config.yaml
encoder_mlp_ratio: 2.67
encoder_head_dim: 32
latent_channels: 16
decoder_norm: "groupnorm"
decoder_activation: "relu"
decoder_channel_attention: "eca"
lr: 0.00054
beta2: 0.95
batch_size: 64
warmup_steps: 2640
weight_decay: 0.4
Rows from block 4 of the decoder of a small image autoencoder, named by matrix and row number. Rows with one number belong to one channel. Each number is 128 + 24 x the weight over its row's rms, rounded and kept within 0 to 255. All counts start at 0. Numbers have three digits each.
After each channel's rows are labels from the 100 images, of 14976, where the channel reaches its highest value: "colour at peak" is the nearest of a few named colours to the mean colour under the peak. Only what is clearly more common there than usual is listed. The data: telescope images of galaxies (Galaxy Zoo DECaLS). In brackets: how many of the 100, against the usual share in percent.
# convs0: first 3x3 conv (decoder.decb.0.1.convs.0.weight, 96x96x3x3, standardized in use, each kernel summed), inputs 0-95
# convs1: second 3x3 conv (decoder.decb.0.1.convs.1.weight, 96x96x3x3, standardized in use, transposed, each kernel summed), outputs 0-95

convs0.8:096091076113105112182145144133123126132101091136113091137147174184117168153139122070140133138129117133134140155151120111120128093123103147107107120112181122115122127127172127181132096133169133099094117200142142176122133132113119108134127115104103119131131121107145140144146135134114131140
convs1.8:129124107131121145134114138115130114134146110137129164123130146121170143156106159121081088120146118091115172101095116150128135139131110152120152106105110132120145086110148117143097148097133124155160107088149148098115053148091139097154128165134130136145123114090118192142092092131077130121
colour at peak: brown (41 vs 12.4)

convs0.4:117125112128086120114133118146123143193117156115123140161105179145093156160160090113143121166122186099131168137131126086118132108138126119148170132156126148070137111101137113099150098075139124114142155143123131121141177134169098130141144138138147126158124118162129128110128171120153148128
convs1.4:095113120145170129095183086135119082148154176140150144131115131107132149111130146171075115121144145160137115137141086126120140086150122121119125110106093138093156115154146147124137152137111112139150107151120137091095143137113125132102156144145136132125113104094057074102142146166115134127
colour at peak: brown (32 vs 12.4)

convs0.51:135083195130117161173103115145152136130131132155141145079122142136119139133094121118150114113121150133092139132132114091120130144151159101075128123146133188145116124067141139122134148141155106132127088126109156135154114139131086119144102162146122128164132075139140104142129141124063109110
convs1.51:144151105122135096102151146135090114110090126123130103120120161119129147084134135119095116112108105122156115146132162141161141144109086113145109173094120110090120154110136198149124117092125151138149127150154123122089186103128124131073125068146124115082105131108116126125151131122153135169
colour at peak: pink (65 vs 0.5); white (28 vs 0)

convs0.76:126134126118141132174123110132083137145168156152137174108149181154158168121121153116127123147140113129106125178176160127133204137146134133122134152176142132141118142125151144140104160107131120085141135139133137187145153138169101100132171145167136141153150140123124146131127141130114099152
convs1.76:147112128118181126155105093133127119124142169097105126094113157114108153137117172111139122126104108107158090153142123100166121129083126140168107180124104121116122164155160108145162129138145099131172171097080169134129135085125149131116146161110124124115161129119078143117115111154109123139
colour at peak: brown (54 vs 12.4)

convs0.24:105086135139105142137139130145155142125131137189128168106070178139134132128110122128144127135123140142109136160132138110128143143140162128091143152142161124119097132117156163138120166132145143115140100142124121163205128158174101141160115177157143158182129085152153134140126156110130124139
convs1.24:106141094116114118112108153100126112182110176143118145108107132144144097099115128166076096143129131118096108048166122092152130179133112102108098110146144117167127136143114121138144161126123115130169134106130124116101123104114146149110133088115154146105147170147147121165126106092129101132
colour at peak: grey (57 vs 5.6)

convs0.67:117108131094144113104138111098102118133067142103119128134127097162112070119154147126116127088132106127118132106144127122101125158185100124106144092139129135151120116126116073107162103153133154111159111089077148087064102141094142124137138143154162108157150131094129123113153131130135138113
convs1.67:138122143114132130102133165102136108139144112149162150163125168112103103105139042097145115153113145100127122195136146145118092125142180147119150099154127124113164109137124131128094125092107114164135124142138123151169107116134123138163156161108112087153088101151123130140090130134147118139
colour at peak: brown (41 vs 12.4)

convs0.55:138117112133128133153128142094120122105142107136118098133126113104109133154106138116139149079132219121135134161139149098133118098153143136033153138144135151113110130132137111111109110125160115115095076139114129107145112113141138105117111119158134074127104092129156135100111133109139158078
convs1.55:127137090156132097062103128155129144126088156169133102130128184113131103107090125120134097129146111096154119153121109161155129116103114116145149120108132104102144149137134122120109142119133123127135124141140161187106130107121136179182098125110099099125109131162127145144094060157145118150
colour at peak: grey (68 vs 5.6)

convs0.73:122089169119125169138129142135184128115142149174134157103105171145115123157121116152145134120123150147128137160122138083167131124150171118084116164138133166156113131128162146138135126135150128125127112132129143138179133160190093137169121179139128135156175093134137133129143153117110085129
convs1.73:141130085107134178109134115109114092177112130168117135104140117113097126158135137134137132161128112163108133155154124129085167110110139102096102097134141137124129119124138118138117164125116109117117144147130146124099123144182100164076192119138163125125129152130140121138126116135089170053
colour at peak: grey (59 vs 5.6); pink (26 vs 0.5)

convs0.93:125088119115126145146143114152157137127155149154077169126116123144069131138113133094116115147126116140125146162159162122150146158171167136064138129157179136120124111105148140109150138117141138115111085130106137129117140101169143103182139172152120167148118106098149140160137147103147115146
convs1.93:090139141171177137133148109107102111096140122166095102139104163075145144139099153131148148125138107116150098127085131141094133146141097147152092103114137127108164137102131134155150099111106120155117138118146139085124128141150159185134120117124111147137071106128166146125181157146115158128
colour at peak: grey (36 vs 5.6)

convs0.92:106121154118116185150152101149168145111115109094154134108101110128112129136136079167169128146151111148124124119148131112146125146147134126084108104104117091136124148111127167150144152135203142099157088153122143150121124129126119093139131177125124101140085161159140114138120179110108159125
convs1.92:126195116082140140132108127121186126149115129118118145118142126145141102109148136153122142135104134144075105133115113176094118105094131126126136105175065159120118119133105150100127136087096182141116122144131116120145108087110117121115133130082118151131143141141115133118175183105145098148
colour at peak: brown (40 vs 12.4); grey (27 vs 5.6)

convs0.85:123100145110100191120140122122143149081161099154157117120121153179079137160113071103123162141139158139133129118133123122124159111127121130076133153163164173141118103102153134142146121112141148094108130135112126157159127147141110108135129203167145120132086122140124146146147122130118142128
convs1.85:130153102171111083111140124078141088154131126112133100134142142126125069097104210170118103125121125124163147095111143134122174128139097130131135125117138123073165169117147163143136173101149143148164122142141134125120126144124122106128148101124138123109072114109127141118121141137154130101
colour at peak: brown (35 vs 12.4); grey (32 vs 5.6)

convs0.20:125127101126074126161088147138070167167122137185152146109115156147131143124072102112134120147142111121074139163109154104128092138151134148107153150144132127129128131116148114130077139054132094135111126135149133138136126115136119128174088151158149154094119131127109118128116109113137148126
convs1.20:120159135116125102131183126151094086145168193105118066143154125110164134120184142119114121106120112132162140087137129142130155081114071130157140159096146148124132133136120132135155106110115093108135116155112149136108151133141126134108128068138167114087128136122121114149152130141124114117
colour at peak: grey (60 vs 5.6)

convs0.52:123101119101090110084078126125110113202128111146129123112117097092151120117127104114157103148160121107130112135119140133141146083126142110120177104101140121119134108099142091152108163150127112126133073134104126112124120104129151187153119124156102149151120172152118134153100118132126144068
convs1.52:114136119145127157113121133127098133093187101095136094150122130136065139145111128136122137086097151111130110090106159122121112153109124116154087178134144156097156153128150168124126114094162097148144177100107141136124137151138189115123103101114128148167132097118153119131160160134149127149
colour at peak: grey (81 vs 5.6)

convs0.44:129154123146093138147104125119105173145134115142127110130122165135141108086166197110151102130139134106117170151162142156149113120116105117156172113118137132135142100143144130097132136074134088109173102135112119145132137111116127137157152090129115168080139172151116142145143119088100122181
convs1.44:087107139129136157105134128125116080155128125093114128132085128129113130124117124151149111099135141138116165124192150114168155092147084115109149148099140142123174145163166170091144138141115129118093107114117121127148097145138127097106127132130153135140150100055139087099161140158096132131
colour at peak: brown (43 vs 12.4)

convs0.22:118101165132111169128122150156202119121148141170127137106108149134119118165102110152151133128135148137130128148124128088147141106150160114120097131137129169157112131131152152125133128124143123145121099117132147139186105150203103148172117163135133124139143070151145135144134143117101067110
convs1.22:158129115133118142121146117107115143184132128188115118087124096105109123147165130139158143155169132135097122120172123086090159123125135124111130117152120114140109104111130128136112150124151116088135102111128112129161151120144091150124227129149160142145123122102129106167088102136140152095
colour at peak: grey (53 vs 5.6); pink (31 vs 0.5)

convs0.11:120117111152124126116118139107082165132105114142145128159126123161104128167105087099135158125122140132149106170114117114145060124120132130106136177086163141146124145131112147173135080111150116131123144120158150142123149149103096126121142132157154102069067146134131151094143164129124123166
convs1.11:189133101137124118123137084150103104127160134125117114158128110113155138109142120100085138128140175151157170127117121104139124079089182159159159133086140136130121118158123128097135123128085103134132111125106148114117131138138104120155188139107136174122123094120123100143131094147116131065
colour at peak: grey (60 vs 5.6)

convs0.17:108099131151132148150149146138154133120160130161129157079080149152134138140137127142132136133132136146083149173139166098133136142144184100084129151150144135140072149105167146157131129126145138093137102152137106144165135172163080138163126161143140142170152111133136144122135165099113149143
convs1.17:115120110138097144115135136159087119134102128082099149139116129081094123130160125151096147104117122157113122058166121091091139131123116111136092116165112116117125150131171116114116142126130139101144117166104127126093127104141096114102153067116163105095130165093146124098136114087128132094
colour at peak: brown (35 vs 12.4)

convs0.88:130129114114130110116176102130156134137120145180122145104090126119138111151139142192128128127091142134136127145111130100177162103164126138113137132128159170159138154120184114167082130102122122080128131115124112108175130143114128159151117148154162150185138129136133155090127165117132121163
convs1.88:127104108113179150176139109125144140138128139108095179143154125123124118101134137122143107143157139130150132129123090107158118115144133145145158140130124137174121103089079076158153148161099122168176143125077124135124094114149160127130146140139124154143147152086126094150094074121105111138
colour at peak: brown (36 vs 12.4)

convs0.14:123140153142129107136164124206145121101123134095102128129117135133133108132130153179131124113145121141137139094138128121154189156121158107128135130171110113111122150133116166139138142177129118149177097111139092097081122105115116134110112161061111151154168154147134123165131147106122146107
convs1.14:148146126113126162093098116154127133126120118137147119114116109171147113147122085124137124104132110119103086138116081114111131087099135121158081105161096098167114107128107049099143099148057128113114137133122104098114163118128143139114077119131139108143135111182124137139154109114139122116
colour at peak: brown (59 vs 12.4)

convs0.38:129093109112138149126120133149169121112131126194101154130110128151132134144110110153120166140113137159134131188103167077124124116137175114072135165171132123152100131142128140111124118117135128146122162168092122141162138177148103135171102164136135134144146106148131167150108164108124117151
convs1.38:119079110120142125143097130104108138139103158134095130107111119111101141111147130140140114117120144111106126131154136074081139118132117116133100101187115102141100100151136047118110160137131141073147135146119108143131150118175126149095183121123140133141133174132138111168088098099138128148
colour at peak: grey (57 vs 5.6)

convs0.58:109118079118075072174117156160123155121112115125111131139121156148071145120147139056120128126139122136108116138114143134114149159099078148086117104109149135101120130114142119133124142114151131100146038151131147121113173138121136113151136142157134118118112119115150107123142148149137121153
convs1.58:114177103126132092107122134134144130124129100144131141128143130138149124163112115141109162149118154110160139128148129162098082126125137145167125133126125096134135107114106143180115134119166134127097133109153135142088122236129136131144115132079083096120099130131136156113134101105107177097
colour at peak: pink (38 vs 0.5); grey (35 vs 5.6)

convs0.15:118122114097096095114088144092147129147090119142138144156120166120089121170064066121136133166140178155137116147113140117113140108142113115098158168145153127121120129124169090123137127101140143115090157118137128133136115177139112157138117170162157117104095095119129144101115100109127125117
convs1.15:119093109162114071125159131136128092137146150165166127145128132097163137140093150129117128110112148107143118117095093159117136139152087130134170128094120136093135178134115149169118169152109123111159093170145154070123115124124151166121145115136114139083106138137151119125171149167122122122
colour at peak: brown (30 vs 12.4); grey (27 vs 5.6)