From a checkpoint of a small image autoencoder: 9.45M parameters, 48-pixel images.
Rows from block 5 of the encoder of a small image autoencoder, named by matrix and row number. Rows with one number belong to one neuron. Each number is 500 + 25 x the weight over its row's rms, rounded and kept within 0 to 999. All counts start at 0. Numbers have three digits each. After the name is the row's rms in percent of the matrix's.
After each neuron's rows are labels from the 100 images, of 14976, where the neuron reaches its largest size: "top examples" is what is common among them; "patch colour" is the nearest of a few named colours to the mean colour under the peak. Only what is clearly more common there than usual is listed. The data: telescope images of galaxies (Galaxy Zoo DECaLS). In brackets: how many of the 100.
# gate: MLP gate (encoder.blocks.5.mlp.gate.weight, 416x160), inputs 80-159
# fc1: MLP up (encoder.blocks.5.mlp.fc1.weight, 416x160), inputs 80-159
# fc2: MLP down (encoder.blocks.5.mlp.fc2.weight, 160x416, transposed), outputs 80-159

gate.368 103:536529463528526455500500500512500500506500492481559563515500500500443477500519500500446500500500500500500500500513500500500547485500500490511500500515548500494500561500524478500500500532466500442500500500590470500489500479497500472539472500
fc1.368 092:478460500468520462500484500500483445500500528524500500475500500483500500500454523500525500500472524500507500500500535500524500466500461500500520500500470478500431515530465500480465500451500471554500531527454480500457530534500522518500500500
fc2.368 102:500524500472557500529483330538500515516500477500484500500525480500478500526521523472556491500500490500500500500500450500500500462519500488500522500535520500520510456470500500500500500500500500554516500530500489500544463526500535500500500515
top examples: shape: featured or disk (71); edge-on disk: no (67); spiral arms: yes (54)
patch colour: pink (56)

gate.352 088:500500530500472464500474500490500500500500500465470461463525500500500500500451472551500500482506500500534476540457500500450500500500500443522500500476460500521500479500460476485525500500500461524469469500500500524483500500496485543514518481
fc1.352 090:500471436500500500522500500500500528537500500500529484500473500500500500463500500500495477538521515444477529500537533543467500500525500529500522477461500500454500457469500500547539534500451489500500486500518482477500500462500482472500500500
fc2.352 098:500500530476481531467500500500500448500500500468511448500500524444500524500482500500500543475468477538500500500524475500551461529500500500487485534543500477477536500481535529500429515500500519470500500472486500474500475488500453468467500549
top examples: edge-on disk: no (51); spiral arms: yes (46)
patch colour: grey (100)

gate.140 075:500500500500459500500500500500500448500500570428549523524500467500468500500500477467533500500531500500531537500500490500516487500500500452541475500500479542500500500500500508475500538500500508487500486500586500545500500500542551486500500510
fc1.140 103:500500500476455474460500523396473479482536500477490500500500495500500500500491500500539500517474500533500508519534454442513500447514495479500541511552500475500500500500493500535500484504502537500500473500417466500500500460500500479514500500
fc2.140 092:515500513500500500533500500500500500477500533420500544500539500584500500461500500500500500521469540500514502500500500500500544540442546500520463500500500500500500455500519462500471500500444500500500500500500500450530503458578487500523500500
top examples: edge-on disk: no (50); spiral arms: yes (41)
patch colour: grey (84)

gate.303 089:500471459500511467528500530494500528500519535552500551500549500472483463500500495536500500500500443492500500500500469474500478527483474500533523467500527529500500523500484500432493485539500500500532531500602500543549500453505476533526500479
fc1.303 098:519487500500500467500500455504500519509500500500443500500467536455523480500500528500460500500551439459522500500500500475544526460500515517500519500500560534548500500545500545500500472500507500518500500500500475500589546533500469535500507439
fc2.303 100:551500500432500535500500380577440500500478500500500500500496500500545500483473485450500554480480488523500500500500541451500507500500500521476486500500523478519513463553482500500471480519490500475500500500503465500500466500459479529500476519
top examples: shape: featured or disk (65); edge-on disk: no (55); spiral arms: yes (41)
patch colour: brown (60); grey (38)

gate.337 108:500500500500462500484500500500561500524528471500493500500500500500500500487484531500516500511500500500500500526456500500500500500500500473517500500500500500500530500500460532500500500500500500500456469500517500519500555508519482467509500500
fc1.337 097:500437464500481475515500500607500500500500500457500500539500500500453453500500544500463500528469548524513532500500500555488487500522541470500447500474500500500479466476500523500534528500500550483500480500487478482515500500500465500500500481
fc2.337 092:500524500500483526457469499466500500500500532482500543490500513500500467500500521495500500518543500500475500500539525500522536535500500500519472500550565482465500500565476530500500533500509480500542500487500500522522477457500500476500500469
top examples: spiral arms: yes (41)
patch colour: brown (63); grey (36)

gate.192 082:534455515500500427482455476464523500541534500565545525500527544466500500500500541455439500477500452517479486500529500500500500468485481524528551500500500487467500500500484514529519500534477509500500500500500500500511500500486469500538525500
fc1.192 099:500517500461500500500500500500572500500500525500500490451500589500500500467475500544476500480500468539526526500500557500530471523500516500514500478516526560500500500538500518513500475500465518523527500500482500500544445482500520527488462518
fc2.192 094:500453500500500500500500439450477500486555570529540477500446500554500500539500490500500512500500489444500500477500500491461531500453500500462500500500545500500533500489500500458541459472500500497535500516500481484500544462500487508527478500
top examples: spiral arms: yes (40)
patch colour: brown (54); grey (32)

gate.150 137:500461500488515468500500534532500536500534500501500542549538557460460512499532500500465532542500518483500563501500500463500500500500500500500512500542483500500547500529500500500473500500481477474500500500500483526539540500466500500485531553
fc1.150 121:500500511500471500485500481500500548500509500500469488500573500500484500500479500525476500488500500527500500514446448500500500448515507500500500500500464489500500448500500479519476500484488500500545500462520484535500577511464488500476500470
fc2.150 111:500500511527475535500500353434485500500439500500500500512500464482500500520500500500494500500489500482500500500500500500517500474500500483500500535500458500500500518500500443500440521544476474500464537470476470500510500500500547500547500470
top examples: edge-on disk: no (53); spiral arms: yes (45); bulge size: small (31)
patch colour: brown (34)

gate.297 080:528472500524500452554500520500500500500467500525518480500500500464464500500470462487482539500550485521500500535500500500419500500500500500517532500438500500516500479500500455500574486500500529543528500500500500500474463520522461500541500522
fc1.297 093:537522539533531471480500529469500500500541536471473521500549500500500480500513500516482447570550483500500500500477500500500467538479500500469485472540483523500500500547452513534500500538526479526477459489500500500500545500500528549520500500
fc2.297 096:467500500526500439500500398500500500473476500500465480500487468529500500500471500536487590459488457518482500445500500500500527475500529514500518500458466475489482500500525500525500478481500483522500560524509500512500531485456484500528527531
top examples: edge-on disk: no (52); spiral arms: yes (39)
patch colour: pink (93)

gate.95 074:469500492500500500500500500541449450528500569500500500500449458500500486500452500500500483500561474473554478500500500500500500500500466494523465500500500521500500500480500518511537500500500500500478500479500500500483513483500444462517500500
fc1.95 096:500450500478474514500500500500533500500508500529500516500538500526500500500500486500463478514500565500500500500500383449456500441500540472500541513507476500500500500474516500513510500516476500500476487529538500433454517500477500500483508500
fc2.95 108:524450479500500500500514376500500473500520531500500482448500500500531500500528529466518515500500500500528466500458441558522500456500474497500505500500500545535500500500500500473500523500522500530526513531500500500529480500500537500549519494
top examples: bulge size: small (31)
patch colour: brown (36)

gate.65 075:439503500472530475500500500500500500523500500500500550500500500500500516564490520500500548560513500534500500463430500500500542456500493500500494500529492500533500476550500500500467500535500446500500500500510500500518500500523500521469500446
fc1.65 090:500464508500457452500500482500500500516500500500500500478500500500480463500440500500465500504500500500544432477529504542488530500538500500500558449470556523500500514500500514507500556472500462500500475500464478487513551500500500470500500500
fc2.65 099:500500500465500500500500500527477500500500500435500500500500448500500500500500457511518585500500500500500533500473500500500500500525536500500500500474500500500455500500523508500500500500461477458500500489500500428472500500476523500525480464
top examples: shape: featured or disk (62); edge-on disk: yes (26)
patch colour: brown (51); grey (38)

gate.153 080:500500500500468504500500497471500500522500500500500500523572500500474474500457546500500500500495526469500478500512455500454500500500500472500500474500507470500500467477500500500546500442500525500529555500500527500527480500454500536500468510
fc1.153 089:560527500500513503462456500446494500500500539458500500486500534500500553500518500522442500500522537436500500500500499500500500440500465500500500500597456500500494500500500500500489500500520500500500500500574476540500522500502483514529500538
fc2.153 086:500500500508500473500470500500500572500500500563500500449541500470500500500459484529500500468500451532500486479474496500500500436500500549477541500503500500500500500533546500483563500500500470500500515521500500500500500530464500500500500490
top examples: edge-on disk: no (52); bar: no (33)
patch colour: pink (60); grey (35)

gate.47 076:500500543500534470500487476500482500521500500509500501529500511461546492486500500500467500546500500522517475500473429500438474496487500500500491500558451500500555500500519500509500480491448467468500540500504484500500571500500500476500522515
fc1.47 091:500558535500500417524500500445500500500500500460490500500559500500465500547500500495500500535500500499500500465500500500446545500500500528500524500500443465500500481463480522500510571500447525500500500471500500544500500500462500500500468500
fc2.47 095:500500485488500542500531500515536520500471500500525468500579535500455512500462500500500393484525500497529500547475531500459487513451500473543500472438500500483500560441489500489500524500563518500500491511515500500523534589500500500524500500
top examples: shape: featured or disk (68); edge-on disk: yes (27)
patch colour: brown (81)

gate.6 129:546500478478500500529500500522558589504500500500533500518500474537458513467512500500500500529500500500500566537480448434473536500500490414482500500500500522500535500500502500500500500525500500484500524500546454547500495500500482500518456500
fc1.6 100:513500544482468456500500500500500562518550475500500539500500475500500500500507472486517500500524450500532537500538440500500500451500500500443467500500538523500500500432500461467500516566516469500500486475578500559482500568553488462500500500
fc2.6 107:460473500500500547527540500400500500478500477532562500500477500500500500460500492500500500485510500500476530500500500580516500500500500569521521542527450480500511581470500500530451500500500513478500500487406500500483500500500471500500500452
top examples: shape: featured or disk (66); edge-on disk: no (53); spiral arms: yes (44)
patch colour: grey (62); brown (34)

gate.183 074:478500500500500528483516500452500500500519523500527500500500500550500519433515472500425500532500466500500467500584500474500500456479500506500500535500557500462504547500512500465500500512500500470537525525412500457478500500500500545500500506
fc1.183 090:575500456500500504500494519500500500557472484500528520563574500456519500525473500523535500464500500480542516500464500490500500500478499549521554521468500525500500500512496500500500466478458500544552500500478500500500500531500525500527500545
fc2.183 096:527462565515500500466500427500460500478500500500524461433500461534500479526500500456531500500487493456546472507500456500500533500513445500500500510500536500500500490500484500500545500500500528500479486468587500500503528500500500504529540500
top examples: shape: featured or disk (60); edge-on disk: no (54); bulge size: small (27)
patch colour: brown (31)

gate.363 133:500531500490500500520484533500500500522521500500528594500456516515478500468500500500527500500546457500480500528541506500500528570457470503500500533525500500500564500556517500500500517538459520500519548500515500500497447444543465500500439560
fc1.363 093:480500500500511447500479500500563523475500500481514500487547500500500500500526500500500500500469497500500500585500500500557464500532517500500500450500507500552523500500500478500500439552484527500500517528500459565500566500500463500500500518
fc2.363 095:518500550500500500500484500500500500529500500437500500508500500500500501500500538524533500500500500487478493500541530500467562500454500500500527500500520500500500558551500480500479500500500500510500534411500460500490500500500500500546500501
top examples: edge-on disk: no (51); bar: no (32)
patch colour: brown (30)

gate.353 100:500478458487500500490500513492500500537500500500515500500578500500522529469516500500459475500507473483500518500473528458504500441459532500521500500500500485527500500447525484500500500500500500488517500500486500500500500500470500532500532527
fc1.353 088:500549500500500500500556500500500476500500528500500472500524500500464500500550526500500500504500500500500500494500466474467479451500500500522500546500534500504535500500500500524500449500500542500510440550508507500551500530500500533500500571
fc2.353 091:504500500500487532500470500500480535527500500500543500500500500455416478500500538500541500500517537508500480500500496500500541500500500500460556500500461476500500500539524537461512500526500500500500500497500446500473500500556500500500500500
top examples: edge-on disk: yes (35)
patch colour: grey (52)

gate.381 102:500500427485500500534500500535500500500500460500511500500412572500475500500505475500437515520500578483500500500440500493500500423500500475500500500451500500500492500465520462454500500488547512500512500500500491500500500541475500451490500476
fc1.381 111:500500500500486574480500500475500500524500500500500519548500446510479480488500500526476500545477500500500517474500500484500455500500484517474459474454500482482477514544479500500500500500534500513467500500500513500482515500531478500464500500
fc2.381 107:527500485500478500527528500548500500500482500500500500500520576500529500500500468500519487522500513552473500500500500500475500550500500500500468500557524475500500500458500500500548500500482545500500500470498559500500500533506500502500495459
top examples: shape: featured or disk (63)
patch colour: grey (80)

gate.327 097:445582537475528500500496527528500485500500500489515446500530500500500542459477504462500500500500549526546500549500500500500500500500456500500500500507500514431519531464448500541459500469498500500475500534500500473500560500500485500500550529
fc1.327 096:529518485500500559544480500500500500473577522462520500500450500500500541539500466552500500518500486500500483500500500500494500500468500536500500500459500500500423535500544521524500490545500473447500500472500460500500430500500513493539459506
fc2.327 096:500500500486500500500500500582500532500500549514500475500500500468556500462463533500556441473519500564512500500530491500537500545500523496500530500541543500500500500574523500500500500558500520500483500500481500500473500527500467500500500500
top examples: spiral arms: yes (42)
patch colour: brown (57)

gate.176 076:500544449515508500500500500497500500520500500524473500500500500500522458552500500500470500500517529500481570500500533558547504550500500500500500495500570536500500500550470524436550538500500470500520500496500500539500500500457440493513486500
fc1.176 108:459453500504500544515500466500475500500430471500473500500500500500500500476500505500500500517468523473490500528500650559500515498500500538522523536496500500523500500500518466486477474500500481467500483500500500500500531500485508487537500469
fc2.176 118:500500500500485503482518671533499490518505478519500510500539500500479509500500500531500429496464516452500523555500500512480474510500449500525500473500470546495500500467500500514500500486500484500511500476500502533486500531516501478500472484
top examples: bar: no (30)
patch colour: brown (50)

gate.200 091:516525500486500429529476500475500500514604448518518570500549500446473500533500472485500500494528500465509492500500500436500474500500500482493500497546528500500500500479524500441530500547529463500500458518500500500534500500470511500500500464
fc1.200 103:488500515537522500522520527500535500514500500500500537526547500500528500500507500540539500500483500500500528500500500500500513489500500500500465487500500500537500500500462500447500445539503500479554555431500500535511541500500507500500455481
fc2.200 103:500500523470500476530500500500500537484500500500470444484541468500500472465500466532445531524485540527500500471500500500477500469463500461500536500500500492513500500523525500500554478546547467472500476485500511550500528500478500500480513486
top examples: bar: no (31)
patch colour: brown (58)