From a checkpoint of a small image autoencoder.
Training: adam_atan2 at rate 0.00054, 13200 steps, batches of 64.
Rows from block 4 of the encoder of a small image autoencoder, named by matrix and row number. Rows with one number belong to one neuron. Each number is 500 + 25 x the weight over its row's rms, rounded and kept within 0 to 999. All counts start at 0. Numbers have three digits each. After the name is the row's rms in percent of the matrix's.
After each neuron's rows are labels from the 100 images, of 14976, where the neuron reaches its largest size: "strongest on" is what is common among them. Only what is clearly more common there than usual is listed. The data: telescope images of galaxies (Galaxy Zoo DECaLS).
# gate: MLP gate (encoder.blocks.4.mlp.gate.weight, 416x160), inputs 80-159
# fc1: MLP up (encoder.blocks.4.mlp.fc1.weight, 416x160), inputs 80-159
# fc2: MLP down (encoder.blocks.4.mlp.fc2.weight, 160x416, transposed), outputs 80-159

gate.173 091:520461574479437451541500500500500466500530531500488500500500500525500500550500522500500515468528500500519500539440542500533500500522500500531500500508500500500466470496517505488492500479469500500500528500499500500512500500500488487500483473
fc1.173 128:500500500500500500476500500549490490500512540500500500500500500500507500454500428500500500469506500500524497457611455500500500546466500500500500500511500500471500522493500500500500522500542500491500522500500500433487462472536500538500500524
fc2.173 117:500500498493478507479500500500471500515454476533484537473500553463500497500461500523500457500500460482500500472565500562500500470495500500498500500500500500500464513455500500500528532500500500500512500500500500527500504500500535500500530450
strongest on: shape: featured or disk; edge-on disk: no; spiral arms: yes

gate.131 084:483538457522489500479500500472500500500500452481500464500500451481500518500519500500500500539500484520527473500557476457445500500500474530500500500472553500500449500463522500500523512500500500484524472516565533500538527480476500500500500500
fc1.131 104:500471500537469548500500540524463515463500472450454500519500480500500440517469500500500500515500455500522473500500500500500500500467500541500500552500490527500456500484500500500500500524500516531535500448411500535500500500475474500500500514
fc2.131 102:539500448529514469533500500468485500500477500500500553534500471500501481500518500500500500500498500461551556488529446452500500500500508525500482500448541530530500500578446500532500500531528500494544500478543451504521500500490490478536500482
strongest on: bulge size: small

gate.200 121:500500500523548500479500551500532500500500500500500528501535500500474500457500500500495503490500455500500500496500491442500500522505500526487500500500505539517527500500526512500500500529500500500573517500500518527500500459604483500500500539
fc1.200 099:500500500462500558545500520500488509500500500500483526500478443483500518491509500500500500526500574475542500536500500599500538500445565529500500500500500444500475464500510500514500500500500500500497443500500527500500500500500540439524500500
fc2.200 096:481500500500500531500517434500500533500500500500500500471590500476420500500473534524500471500501500500500414500500500500500500500488467500498494519579500500477479588500500500486500517480500455500500500500437463500500500500500493513500465500
strongest on: spiral arms: yes

gate.349 113:463500500500483473477531500489555500500500500498500477456500477488479500501500474460500530516480571450533497500500500500500500502549491504500470467500500464457540540500482530500500500500500538500472500537500483500500586500449491478500526510
fc1.349 112:500500500500500500500500468500500475500500500603478499484500470500500459420500500543500500500500444558511503439533500500500466542471500521500521500500500500526452500500500500454490500500500454500534500522500544543500434454534500500500500500
fc2.349 116:500500444500509500478512500500500522500500500555521500500500562500528500500486500470525518500500500560500540500500500500515479500500478500500500500548517500497546500500552500487538504479500522565458525538438500541490500500468500500500519500
strongest on: bulge size: small

gate.6 067:533549538500500466552500461420500500518500500530479500516505500471539477500500480500442500500470520500500510500472500500500500455483500500500500484500479534500500500500500519504580500500470446567500476500500508500462537500500500500474531456
fc1.6 096:477557545510522520500534500471500500455500514500500515473518517459500494536500510467544522500483532500461458500500500500500478500446500500500500545567440466550526473500500500515500477500526464542517500518500477500539500500468500461457529531
fc2.6 092:500500500526500478453521500542500515523500500500500500500500500520541500500500552500552500516500546500489500518500500500500500479447518500500515471448478500455431500450556500481475500500500500552471483500486519500473500483500500500500558500
strongest on: shape: featured or disk; bar: no; edge-on disk: yes

gate.364 066:490532500479530500487452500500472440471489544526464441500554500571530500512519500485515530500500500500467491492509500444530500537557500462464446537480515500443532525547505509500500512500500500500500500500560500478520500527500500454490500565
fc1.364 089:500481500500574553510489500480500531469500459500500500500516500500500457471500500500504508519500479519500500446440553534492500500514539546524562478500500457485467484460526500449500500500500492479517482500453500500500503500480537500500500500
fc2.364 092:500473455542451476520516500473500552500500469500500490539500500452500462538500459500500469534537500523500500477500500500460500448521500500500500500482485500531527500512500531500456500530500519500500483500500475500532481500551525471479500500
strongest on: spiral arms: yes

gate.190 097:500532500496500500500465484500478520500449500475462460500522493551564474532513518500500459521459500500500500539500500500540481500537500500471494500500529500529463515520500526524500500500553500517500461500500483500515500558506481492500479468
fc1.190 120:538541500520500500495477500523500536520500542458447500500500500500500500543483500474500474496463459500500528500465500460528500500500500520500500500455534522520451500500500500500500500525500537535500442482500500500519500546508520489484500474
fc2.190 104:500537514482522513500484458555522500473500500525500472500500474541545513532445500536528500482516549500500478500500500488500500518521500500452476500459526500460449520500521487479489500500465514489468521487534527515500500500500473525543523500
strongest on: roundness: cigar-shaped

gate.235 100:500468519500500487500500515461500500527500459513525500448535513500520509451500493500500525500500551500534480500500441500500500457484542463513500473478448473500500510508500481500467500500507500512452500500500500500500569500539540500521523474
fc1.235 119:500500500500510500500500500472500525483489494535500500583516548500487500500500500500462500519516503500458500500500500466526500544500500500500500482500500500500500500500500462524500500467491516500500510500500500529500500522500500500500500544
fc2.235 100:500467500500500486488500500480449500468500508500468557484446500458524500476531500461500500500500500480500500500526510500543479485479471534500469544557526500500500556560500483500532500548500500500526462506531500548500442500500479485529458489
strongest on: spiral arms: yes

gate.346 091:484500500500500573511452500500441406500500500500509521500425500500490500500531517500500500485500500500530428500500575500500485547485538500473500500500527536466500525471477500500476500528524500513500517458482514500516505500500500534500511517
fc1.346 118:500457492500476500500528500524528500471500500539500500403457500500500476500500500500528500488500500500486486567500545561510500442514500500500482500500468505500500500500472545536548459500500490500500500500500467488500499500500530500455463439
fc2.346 123:500473500502519520500500513500476500468500500500500500500463519500500500538500452500500500500548511500515540500514543500500500517460517474500476500557500500500633500500519520427513500500500500457500500488500479500500533471500500490500500551
strongest on: spiral arms: yes; bulge size: small

gate.209 121:500431500500500463542500489531500500500500481500459490500535500500527500529500500523524500481534500500500524500471500500500500436485446465555500500507500500525447448481500500500500500500500444541500487471500500500523490529500468500500539452
fc1.209 106:486500500500551500461514500459542500519500524500480439500523500500500500487523459500522500500500515534500588477500500447440500468519500461500471500555490484454500467500500484500519520541488500477565481520534565500500455500500500500518500500
fc2.209 111:500467500500500432513500500500500537486502474500520512500537539500459500513500500477500500500523500500500545500500522560500500500500500452500531500542524516500500470460485517553500500479500540500500490500551500478480500543500500500500500500
strongest on: shape: featured or disk; edge-on disk: yes